{
  "image_size": 48,
  "vocab_size": 53,
  "decoder_mlp_ratio": 4,
  "decoder_parallel_block": false,
  "beta2": 0.999,
  "decay_fraction": 0.3,
  "weight_decay": 0.1
}
Rows from block 2 of the image encoder of a small image captioner, named by matrix and row number. Rows with one number belong to one neuron. Each number is 500 + 50 x the weight over its row's rms, rounded and kept within 0 to 999. All counts start at 0. Numbers have three digits each.
After each neuron's rows are labels from the 100 images, of 14976, where the neuron reaches its highest value: "place" is the part of the image that holds the peak. Only what is clearly more common there than usual is listed. The data: photos with spoken descriptions (Open Images, Localized Narratives). In brackets: how many of the 100, against the usual share in percent.
# fc1: MLP up (encoder.blocks.2.mlp.fc1.weight, 256x128), inputs 0-42
# fc2: MLP down (encoder.blocks.2.mlp.fc2.weight, 128x256, transposed), outputs 0-42

fc1.185:494429461506510518462509497534456460411489528534453550412459523579531477540463501558536592553506528403452394499527509513488504484
fc2.185:493437458487513508470553510520438457491549523488608503631521534479502427446479534551607499454491508468558409531489514563494532509
place: middle right (27 vs 11.1)

fc1.35:478477523445495496444491427489429510494530475533442521444490438513495468584519516537577537499520460409536439498530390521418502474
fc2.35:463549535464455434462524534478526527459518457397618481527563503466531556573516597510528491482535496473418472545513509434459502497
place: middle right (29 vs 11.1)

fc1.230:532460433467523515547510505434523518465515480449530459542554470453509525448530512508421571502575419424483428501455402479450478559
fc2.230:439396433473539405524500502484483409508488518527483408566482471487520522450528445505582531478483535388633628489503500474478561537
place: middle left (30 vs 11.1)

fc1.18:531494406517476471439486511524570509443543479529557447567511489492549496450529493504463533542549470408467417576502528540395451471
fc2.18:423455436487585479489497491507496418528496538501490434589490541496586485559550505541567557471494486391545484506512422507482597582
place: middle left (34 vs 11.1)

fc1.238:525577496546524497548458501559564577443524453503476495420455578485544510515512487384558518495498414449524463522394515419507429511
fc2.238:582516468455569610526491490429518553534457482462577431499443564443525532524418454576533518595475484508488599474486479488476496442
place: bottom centre (27 vs 11.1)

fc1.110:484503443487585465519513458456534503423505458363504541479496546539543462506439471424532526521550439436622571471504473511471562503
fc2.110:481437522444448480503444565556482470497477493528531434513544454544471444527537449453626394505484601465485460564538516415528541427
place: bottom centre (27 vs 11.1)

fc1.79:422418470462500574418477521439476410473451470418470527532483577568496507546443470532507496489554467446477472436539432485459547537
fc2.79:519582480448462525449486474483442646528531481470546446467578547402490588456506508542455408523465552414463534465538552530497543550
place: top centre (29 vs 11.1)

fc1.30:479590427496508452565521459491551460366453545486474576437456578472497501456445544505459586503395466466512441497447528367428477589
fc2.30:439372492588468560556488500546513536539472459578455503529488463512437360532425506520499504465446535512508434528461465516442580468
place: middle right (31 vs 11.1)

fc1.126:472512390462527509449508481419538528394473541424502540486455527538476491450538474543556546461435306389491484528491506447441474509
fc2.126:407583507566534552473531535578485569595503505448505467447542533537525538517511547528429517491480380511409370470545515466465433552
place: top left (27 vs 11.1)

fc1.19:517606488551568505540462480540541528452397451456467499479432571516525500502475496444518466511487424516507540444422544438469485445
fc2.19:567524490485554487489495531566419543503522488459575462518530525522538535548654407584548444419481514466494484523462490475604501423
place: centre (32 vs 11.1)

fc1.52:469496455546570545392511440458486507401494588506549528467451453534492508429541513553571532470429334470418406509541470486449459460
fc2.52:483549501573598573491521518602458472587485536513446463429506563627497554426520519542463572564527424531373420440557476497452406536
place: top right (31 vs 11.1)

fc1.252:449517556461567506474510453461596510461481445459479582474475532569481513436535451437444515461588298476531515435558489449411485605
fc2.252:546513476478558535553520452538519512494526579478420524544435585491430543473437457438504546539456466535630641532486492488450534524
place: top centre (30 vs 11.1); centre (27 vs 11.1)

fc1.64:512524475456493420445556378474496418449501437476435510481481452401534496503440616519484472473470493515445501486523516519487567574
fc2.64:522525494567603570519422457461411585529545487582431515496533450494546535345550537569475517531520551529559483498505483415524547546
place: middle left (32 vs 11.1)

fc1.245:472531447581548423427541472457520510386527565550512508532476476508475464500536559567562502507422441526510434548523525507410496434
fc2.245:447522522582564526486573530600478440580536553509474404565467522570517457520478516590497507544469402514429401503503506459470375538
place: top centre (33 vs 11.1); top left (32 vs 11.1)

fc1.139:576514483494480476435524459428469449437513574514511452541535405502499494420572482547536461521443408475450454552455430473513448489
fc2.139:552486546542615677525498530571437501493533537550463456573445513597425426387510461598532476505471400562483414541446511432551479466
place: top left (33 vs 11.1)

fc1.73:562508507487523502502543482482486447448468565506490554458371534567468614406474597508492507537529511534380453456521557577434473438
fc2.73:421576515502476506488489492482473525527556534555544507517576479497490493390540451470528513423556365535632489447507480494465470512
place: centre (28 vs 11.1)

fc1.171:527526475457457422430570408455506409444456465497445518533479430401471488443455573496496451464474477535486511477498513535465575533
fc2.171:493502493596591571534422473463433624516570494571475503464524415450533563376528563559485519555494573527565474510483453447520530532
place: middle left (28 vs 11.1)

fc1.236:518416405460483489634558432502508549550442532482545462430524418473513414584504453488497471629559533449474533570336426549543538509
fc2.236:600525578511457559512471479498516477522508450464471502537560519462452553520453546604424462551518462521514499501575502521460508524
place: top centre (27 vs 11.1)

fc1.144:510536487495481501444412462486534477413513362377430480483507580465537479530445485442590503506536443470562598488495559401533512515
fc2.144:489484418424497430445506560520454537413490515520527499499517466436502500528564378522574499451446599449620548522431548508552558477
place: bottom centre (32 vs 11.1)

fc1.114:526532489450472410443542393461500412450481438484444520513490440406517494443419590500486449477491476516462500468490506527470579557
fc2.114:492516496600588578528434468453439611526566488558440513459532438464536574359540552554467513537482553533568484512490464431531525547
place: middle left (32 vs 11.1)

fc1.222:481495437488438528571455439477587455369453439490467544462490549411559425497404502488525559519423463409529480544415517417517505558
fc2.222:430417509603477478552566510525440522582499493548540462427471433442482534589434538536482468502428578610511408523500450506499477471
place: bottom centre (33 vs 11.1); middle right (29 vs 11.1)

fc1.157:491479439513489469461567476445532491452567551506539504510432480508454511514517554578551489502459500481417407543509500585449534441
fc2.157:449563502524507501513527499552494578592549503499459391527504510428462405571510502596500509526485443491513437556473490443514455565
place: top centre (36 vs 11.1)

fc1.40:456464407597527486554474490413541477453473434494487602428482525539442484424456536487534535557548489432487537468570486485494479519
fc2.40:476517531556555504519521445570607514513470488455509520542476526446504491562557485393442450436444434521553460471445566561488451503
place: centre (29 vs 11.1)

fc1.57:424543520508544499509510429463580506460499464461464610411507487572574554408499493419430526526571396468467504471527490473408474562
fc2.57:526526494473505505533561447523565469492520548494416585539472568485407503490448522498494569482422442546619560506526478510396566571
place: top centre (39 vs 11.1); centre (30 vs 11.1)

fc1.128:515506502434475469438540475501528443408431441515442569531449502452410510496462492435486432451397498526519554502445566490373545480
fc2.128:534484526537504508506461570491440643517542441549608424533553364418506498472591496526522514537511588518578521478508456477518496450
place: bottom right (35 vs 11.1)

fc1.235:501577447608609495584447471564491618447530546479498511425518519537577519503548440490518538459516455412513449542424477467558498506
fc2.235:508566498462504520543511479525467558493472461427486398504524594493449604514524453552531413464442552487531516527473475405567481363
place: centre (33 vs 11.1)

fc1.198:468517511609522432508451454456476455525464574507547471489420431555547513369517520456453395565586402535485480442464452523497503491
fc2.198:479480476460510475567551506453501467534549527457529440614486562485408427485516561476478490568543397566497580565500437448468498510
place: top centre (28 vs 11.1)

fc1.26:456541475546468486543445533521404490457535456496533451450510444485612460410460533523556512505586494430370404500526533469561521516
fc2.26:511482515450521445467500474520444447436524481573518435533501451441482493508494535489576514517461655464484522510493524517474533547
place: bottom centre (27 vs 11.1)

fc1.248:499506467504532544516461432449525426473418463385533499437472560428513520480401576421520469576520520515441538439488501485484534454
fc2.248:468555503521527440536558473596500541497392500548581462405539440415483485504503533514570522462460420531459439462405516497463441529
place: bottom left (27 vs 11.1)

fc1.213:523485448432490502419522434441565502477422389438491455474490456411495485566501534405598503530471412522549576511482494443477497536
fc2.213:456447404544503435522524489515511517485476459611502433523544408403473469513510526458634452539447479559543542490437530481522529486
place: bottom left (28 vs 11.1)

fc1.146:472515406439487512449572406437596549481400471514455453453534430406463509560531539446527525491382407511524513515477530420457507516
fc2.146:452497396533528413530563447505543392545429478515487429534552462388502482556454569522638506454410449520524503460438479491495481504
place: top centre (33 vs 11.1)

fc1.203:527490485538530484470499369520508498432496508459448488484478532496568458583454463524503551553510498382522443490463424511508461514
fc2.203:469487544457521461405515487472471497486502443466546492463467530476485663457493554505529535499515474451577532424541500605416556572
place: middle right (40 vs 11.1)

fc1.255:406600518533540514526491446468579520484511464424469601415493495560547561410486501406421537518572381491484515467510469451426471572
fc2.255:524535483498522536547546456505576491474523554502404603496464566503415513482450522491493607489458415558588534505530484506414544580
place: top centre (39 vs 11.1); centre (33 vs 11.1)

fc1.239:440543510419479544506500530480547398465458366420394466474398597466516573476382593429468507528486492500454540419616604458487419561
fc2.239:507581474506532520530511514527527566470523524510421405468573526458489501490458471515522528555540363539599513588442395486502481580
place: centre (27 vs 11.1)

fc1.54:444578527474443472565486549456544487501516407421478473487504503472480602446553533469436521457497427417452511438634523439523357597
fc2.54:587540528520506545490558462498551496491521574539413503470523550546498553437402498455534561552507401583599488522423526554417524513
place: centre (31 vs 11.1)

fc1.105:482532530513551402521500428511553560464582563537409515587471472542566530574477590501490521508576487504535455497539496533484426503
fc2.105:481433580672489557505585465473531418472441547467487531465528499417591506524463391519558462557514484485544549531518485511483473440
place: centre (27 vs 11.1)

fc1.59:504511459546549506418534416451487497385506616557538536459455431531477504462513554541565517491414410537450417529527445473454425461
fc2.59:502504511594613567451533489602455449576464546513444435482474563608514510484492504551489582574507455541397421449529481505431401533
place: top right (35 vs 11.1); top left (32 vs 11.1)

fc1.237:533598493561571560513407469525541546414399430396466553430488588527537518476476474462522503482490463484457547442448545430482529456
fc2.237:528494448558498494508522522520450551492514478482534515477502506539468516552676438527569466398446532446519461499473512472606500412
place: centre (32 vs 11.1)