Weights of a small image captioner: 7.96M parameters.
Rows from block 3 of the image encoder of a small image captioner, named by matrix and row number. Rows with one number belong to one neuron. Each number is 500 + 25 x the weight over its row's rms, rounded and kept within 0 to 999. All counts start at 0. Numbers have three digits each. After the name is the row's rms in percent of the matrix's.
After each neuron's rows are labels from the 100 images, of 14976, where the neuron reaches its highest value: "colour at peak" is the nearest of a few named colours to the mean colour under the peak; "responds to" is what is common among them. Only what is clearly more common there than usual is listed. The data: photos with spoken descriptions (Open Images, Localized Narratives). In brackets: how many of the 100, against the usual share in percent.
# fc1: MLP up (encoder.blocks.3.mlp.fc1.weight, 256x128), inputs 0-127
# fc2: MLP down (encoder.blocks.3.mlp.fc2.weight, 128x256, transposed), outputs 0-127

fc1.239 070:471498484516465452481549492494536489471493519537503502496488504467492459525458554499522502513443478539546443499494506518451520480474476488488505529479475464502449480489470470519519511549482465504516503463476472490478491509496505490510519520454493556504496507512483520487479513485447485486535483483547510501480518526483498546476471500505465515501504481516524453496499500510473497487500
fc2.239 062:500524515524467449520514509511487467531524522552473480515493516507501508524467533548515492549464464540468484503496495477479451484496527504444529501454512506451512523500486514500490484556468479523482521498460475493505482514517488507514502516464495513492495518514513469499517473529471495484536492478503507518553480515515487534469484518523508503513543533529483434481519500556497478503477
colour at peak: grey (78 vs 33)
responds to: text has "sky" (73 vs 24.6)

fc1.119 122:469534469495480535487531505459531510468497535503485530524507502515462470497519515527537513484441468497499476520490502485484500442486469464482498498473466482474453476538514503516478515531521530506486507450481474467498503522494521510494488503482509532503437497473470508496518511515460470507509499472551486508434506458519507506455534508498485474515480473495524507492481477561499466500489
fc2.119 127:493485517525510546499491466473506476498521508505464476515491506499501480476452485507506508509506441543530499502491511496519473504525484514505473481495522459558523499468490535519522508511504475517467514516509475490509490512473507493566499498506556400466462510499512498523518512553470483469499521509480509460496520513497500549444463485497506538539506491519523495491496537483474520486502
colour at peak: grey (76 vs 33)
responds to: text has "sky" (80 vs 24.6); text has "clouds" (38 vs 4.3)

fc1.244 089:465529467502528508449507444460493523497495532480510539511522492524476487470532472529514502487481445479486470536482467460456477480484498488465494504465506475511503479491513510504485494516519510479483491482473492447468483468492486468490501526471514562506456515488486489500510499524480478495521468458516503502463515453527504526484540515465469453498497484511484525509498464560494461507508
fc2.244 096:501514498546539561479498497527477479522515507488486483483496517521537528449472517514505496548516447524471496480517497481495465513519488520498477485534506468507517486489487514503530516496494465528483535537503484483509473479521464483569494501506543394477503476486532511517464482516507509492460508513495524484488486506489474528462471545493508478533507507525471534503516484479485493487505
colour at peak: cyan (72 vs 1.2)
responds to: text has "sky" (83 vs 24.6); text has "trees" (69 vs 27.2); text has "grass" (38 vs 9.8); text has "plants" (35 vs 9.7)

fc1.193 104:508476441512484486523525518516547506478471485508475509468476536490485483522468530476508503503435478474502462496516565534474528465479468508518539511480483485485461456485491493539528518498472499506524482470527469515439488488474481510483511518473481539530509517513484533476488522497472502514515441497538501493458504495506505519513471501458488534484507488492524454482486484526468477480506
fc2.193 095:454516495534473458536511535512506502508542519520470489485494511516495517506507517510509489533481438466464456513478496448481458506503498547464516532471493516465467511515471535503497504522482524530499523508527524462538495451505464480492563504447490456535523524506521469501520499481512516550539480497482504502532502504501499522504500517486520500449504499510517490467507510554492493518515
colour at peak: pink (29 vs 9.5)
responds to: text has "sky" (77 vs 24.6)

fc1.48 089:445495474511500539463500483491523519501488522492461543505513522541520462502512456528488533463469434480516454518463508475493479500467524498492473530458498498495487514468506506508495503524496481492499490504534517496465472453483491472454502512491492547497483534493494485490497492504488468514530474470499504467437524460507487514484539515484492500481508430509502538512503479535468449510495
fc2.48 087:500490479538496547507506503516470478528521513490538532477513520512513509452472515535537484505526445484483469473519506496490486534483481541510518529451508487475489500512483535504516528495479494498454528523489469473505505499529495478532508481501504382512526497498518532496454486522543520502461526479497532522507485512528449506490496528464493473528527515520473522497512501496492508475502
colour at peak: grey (64 vs 33); pink (26 vs 9.5)
responds to: text has "sky" (65 vs 24.6); text has "trees" (63 vs 27.2); text has "grass" (30 vs 9.8)

fc1.227 071:492509483513464461521534490502530490458473527541500518458463498464500493500446553454523510532448498522521455479499505517454519489488472530508523497519455484452465476482487486550539481493464486479533516479476485510471517497494510483481491518485457542501521517526468502471499505483487519480528469521560488527498492505498500528495484512498446522470494511510514461470512483483482500506508
fc2.227 057:493539513503492452537513534514501483516528497507500484517496522491501509487513499498507474529503410522501510484508526461487434525478527536475495548508490528460495520548503505461484504543461470497482505493466533504519484507519490499518492478467481498533509508507532478497505498456506516527540490469497501514534474550464496520509492516513525468419504503470517499490496511560495496521493
colour at peak: grey (74 vs 33)
responds to: text has "sky" (51 vs 24.6)

fc1.219 130:440472453472501540514506495450479482505476515469525507532489533537462490514497493534509497484520484469495507506493454505480531485464503423493511522457526506498491525514527484512490508526509519525501430479498498513456505513495457513454487492472483521499454533477463524484509484521470468491518485460496469514498520476493508485489543476487497504507521494478516469476494465554511462508492
fc2.219 128:526524515498487507465517474497498525514524504502500464474524492460495479535472532506518528513517491519522489499505499505499512504535486483445474506532486478549500508484480538505484479512515490481441519506508451446508510519489543479552512510504531378494472487521482505558477514506503502454514486525503503514513523503509517519499478506504459486498493459517524532522497541473505503511495
colour at peak: grey (72 vs 33)
responds to: text has "sky" (68 vs 24.6); text has "water" (42 vs 8)

fc1.80 139:521463497516499500448463490496515460461494502520478532501481513534528503432503465514531499537526497479544501495464484534474531489493521483471469523497529518458493524512514497508523531535465473510513500461557457509459468492481473491497484500512478510450458494496443488470479498492516487516543486488537502519482533497503532521503514493480468476458497473504530485479522485499471528520525
fc2.80 150:496476505526540481518526505530499535500490501521521502514494493498489466522562473500500528469501509496489490506522473492537455532520540531510534520487497475532505512490504489540486499458496531491525508502448532491487461441483523465468485482483519435523514496519547510479503463466448494519478504519464488498479495475520498514555547495498478503488523537481472501517515464519514449490466
colour at peak: pink (26 vs 9.5)
responds to: text has "sky" (57 vs 24.6); text has "trees" (55 vs 27.2)

fc1.191 122:469526483503479508465503480451523511472507537481481506512514486487482470475524500540532508479472455461472484519491471506490506489481494488469501464458473459477474499489516520507468530510508522470471516490488446452497503515506559490490471513489479540506488479473474484487504487526460459493533506463509495495435526453487472496488560500476484468501499469515523524527468466510494459513490
fc2.191 121:505544494528532514477533487525479515521529515492475483504493501494504474496516503539495505522505421519497457508498505466487482548506486528495512520491549458518532491523483538505500501502469468492440523499494494448510520497527497490554484485527569411475498519500535519518478483496509522491472503486472537526506501526514470513465462521500494504510509507522467516527530520516504499483497
colour at peak: cyan (54 vs 1.2)
responds to: text has "sky" (84 vs 24.6); text has "buildings" (27 vs 11.1)