Weights of a small image captioner.
Training: adamw at rate 0.0018, batches of 128.
Rows from block 2 of the text decoder of a small image captioner, named by matrix and row number. Rows with one number belong to one neuron. Each number is 200 + 40 x the weight over its row's rms, rounded and kept within 0 to 999. All counts start at 0.
Before each neuron's rows are labels from the 100 texts, of 14976, where the neuron reaches its highest value: "tokens" is the input token at the peak. Only what is clearly more common there than usual is listed. The data: photos with spoken descriptions (Open Images, Localized Narratives).
# fc1: MLP up (decoder.blocks.2.mlp.fc1.weight, 1024x256), inputs 192-255
# fc2: MLP down (decoder.blocks.2.mlp.fc2.weight, 256x1024, transposed), outputs 192-255

tokens: " "; "u"
fc1.430,177,253,152,176,231,205,129,217,252,226,169,225,204,182,190,274,248,151,214,246,147,147,256,133,207,216,191,223,223,183,245,180,188,186,182,193,248,220,185,212,238,214,141,176,260,190,191,176,292,211,200,236,185,241,181,121,199,168,261,192,178,219,214,169
fc2.430,224,144,115,144,176,212,231,262,192,195,170,242,217,170,219,156,251,225,193,257,159,215,218,167,208,111,214,207,147,143,199,200,128,228,276,207,203,209,247,158,211,183,189,166,237,143,185,175,225,185,221,231,125,198,239,185,181,190,244,297,166,216,237,163

tokens: "o"; "a"
fc1.78,201,184,148,281,210,209,181,177,185,134,174,239,249,205,175,182,243,173,209,190,164,288,139,197,190,229,207,283,275,215,265,193,128,178,247,197,192,157,260,304,192,244,133,241,183,276,125,178,242,162,118,203,166,262,234,198,174,169,213,193,182,235,214,192
fc2.78,218,290,232,194,169,234,222,209,216,173,194,117,252,186,223,189,171,216,198,174,226,201,212,237,230,196,171,271,183,216,213,256,220,158,197,323,299,182,191,219,142,201,291,221,141,208,162,148,157,136,211,218,198,194,219,148,161,228,166,308,217,136,140,288

tokens: " "
fc1.6,228,155,213,174,173,150,184,200,266,177,265,257,253,204,216,205,188,151,250,159,136,170,204,223,210,246,165,200,192,208,207,168,184,177,209,234,183,238,316,235,218,238,223,231,301,283,240,208,166,256,203,174,194,238,244,197,190,205,240,87,228,276,321,176
fc2.6,230,196,233,176,203,194,222,193,297,258,178,188,143,229,254,271,189,266,190,212,180,205,204,165,223,123,155,194,156,211,226,145,253,162,198,145,238,245,205,181,205,185,244,163,207,263,123,163,221,220,151,163,229,114,235,196,135,173,177,228,253,170,185,135

tokens: "o"
fc1.137,129,148,177,232,190,181,225,260,211,147,176,195,173,229,191,167,235,294,218,238,177,208,123,250,195,170,191,264,189,140,176,160,224,216,161,119,184,203,216,189,173,200,240,194,208,271,302,109,139,182,263,162,176,196,211,207,116,125,160,208,250,175,203,164
fc2.137,220,238,203,151,181,129,166,171,240,178,172,174,221,244,226,210,237,230,205,235,179,247,228,205,116,149,216,159,166,233,170,222,109,217,229,172,244,232,208,130,198,242,199,192,213,201,143,191,216,244,277,195,163,221,176,233,160,194,136,220,195,212,243,202

tokens: "o"; "t"
fc1.447,224,179,125,209,186,186,211,203,199,231,204,269,156,271,162,206,222,187,219,182,141,161,265,191,147,162,196,201,221,126,183,206,157,170,263,178,166,181,246,271,178,148,146,170,257,196,201,104,194,176,164,206,172,170,248,216,181,198,155,287,221,204,222,166
fc2.447,197,161,152,182,187,229,248,248,172,146,217,192,216,189,140,235,177,164,195,151,188,217,231,254,212,356,195,249,210,222,194,194,259,204,173,241,183,111,220,172,195,156,277,240,215,203,146,209,144,253,276,207,225,231,229,151,192,170,238,203,189,166,149,160

tokens: "o"; "q"
fc1.114,183,238,196,213,151,219,156,239,223,142,124,238,173,253,181,210,259,194,164,203,207,192,207,161,211,232,155,141,257,174,198,227,207,168,219,173,168,241,187,261,146,232,134,191,203,188,191,184,219,264,190,167,203,230,222,210,170,81,281,198,236,230,201,174
fc2.114,213,121,212,219,209,137,226,185,218,212,182,210,199,179,207,145,261,221,184,98,262,193,251,101,189,127,153,215,287,245,113,116,167,150,227,182,170,189,240,192,226,153,231,184,236,129,207,176,206,230,143,184,242,251,204,160,155,218,205,204,249,266,130,253

tokens: " "
fc1.344,202,198,184,104,171,181,154,193,182,153,205,199,100,179,160,203,254,213,226,230,232,227,187,213,181,210,132,231,157,173,230,204,240,246,120,134,233,210,192,262,178,198,314,273,219,206,193,180,109,250,201,292,233,238,162,202,228,239,170,258,245,221,217,162
fc2.344,258,199,165,203,176,232,256,165,184,231,247,169,130,239,169,264,211,201,215,237,141,239,161,216,229,181,174,220,193,194,167,134,161,273,126,187,209,271,210,202,172,212,143,196,169,192,272,178,162,178,176,249,241,219,224,143,158,176,186,195,212,178,196,146

tokens: " "; "n"
fc1.595,162,180,150,228,139,256,147,162,198,191,145,272,169,214,246,152,246,263,197,192,205,178,171,183,258,200,176,239,140,168,139,113,257,256,173,197,191,193,247,193,237,245,164,231,208,230,214,188,191,204,249,268,217,214,240,150,200,144,130,229,303,202,204,185
fc2.595,105,250,238,198,273,230,125,224,228,213,157,166,214,188,234,164,205,237,229,214,166,175,199,225,211,300,190,183,156,218,174,236,168,177,167,199,217,183,245,227,179,160,176,235,172,240,187,217,214,264,237,184,181,189,288,161,237,189,193,179,208,131,203,119

tokens: "o"; "g"; "m"
fc1.667,143,167,204,260,225,212,231,163,246,155,260,230,222,240,131,119,211,169,216,236,170,141,182,185,205,263,189,223,215,209,166,276,202,226,189,177,180,228,206,354,98,216,168,177,208,187,240,185,190,262,197,184,143,250,255,257,186,148,233,157,182,173,185,181
fc2.667,108,162,241,209,236,229,156,120,202,189,217,184,189,251,282,149,155,189,153,189,197,237,210,172,207,193,238,180,243,230,197,152,247,191,150,214,132,240,161,200,189,161,112,191,256,175,196,129,205,195,235,183,208,256,177,160,178,262,244,212,151,190,200,178

tokens: " "; "s"; "n"
fc1.3,165,159,187,217,168,247,167,162,228,138,71,142,214,234,207,166,205,152,236,204,216,218,157,278,142,278,214,213,163,176,214,215,136,277,247,182,186,185,221,213,213,193,212,245,163,277,212,175,141,145,221,169,122,210,272,219,159,221,153,283,220,228,201,173
fc2.3,185,147,222,251,176,228,213,211,171,189,221,148,150,227,235,226,156,181,153,249,200,256,210,212,299,61,203,190,204,183,187,157,196,154,187,181,136,129,205,277,230,241,186,165,175,203,183,217,162,210,151,153,203,282,209,140,226,179,217,157,269,202,246,142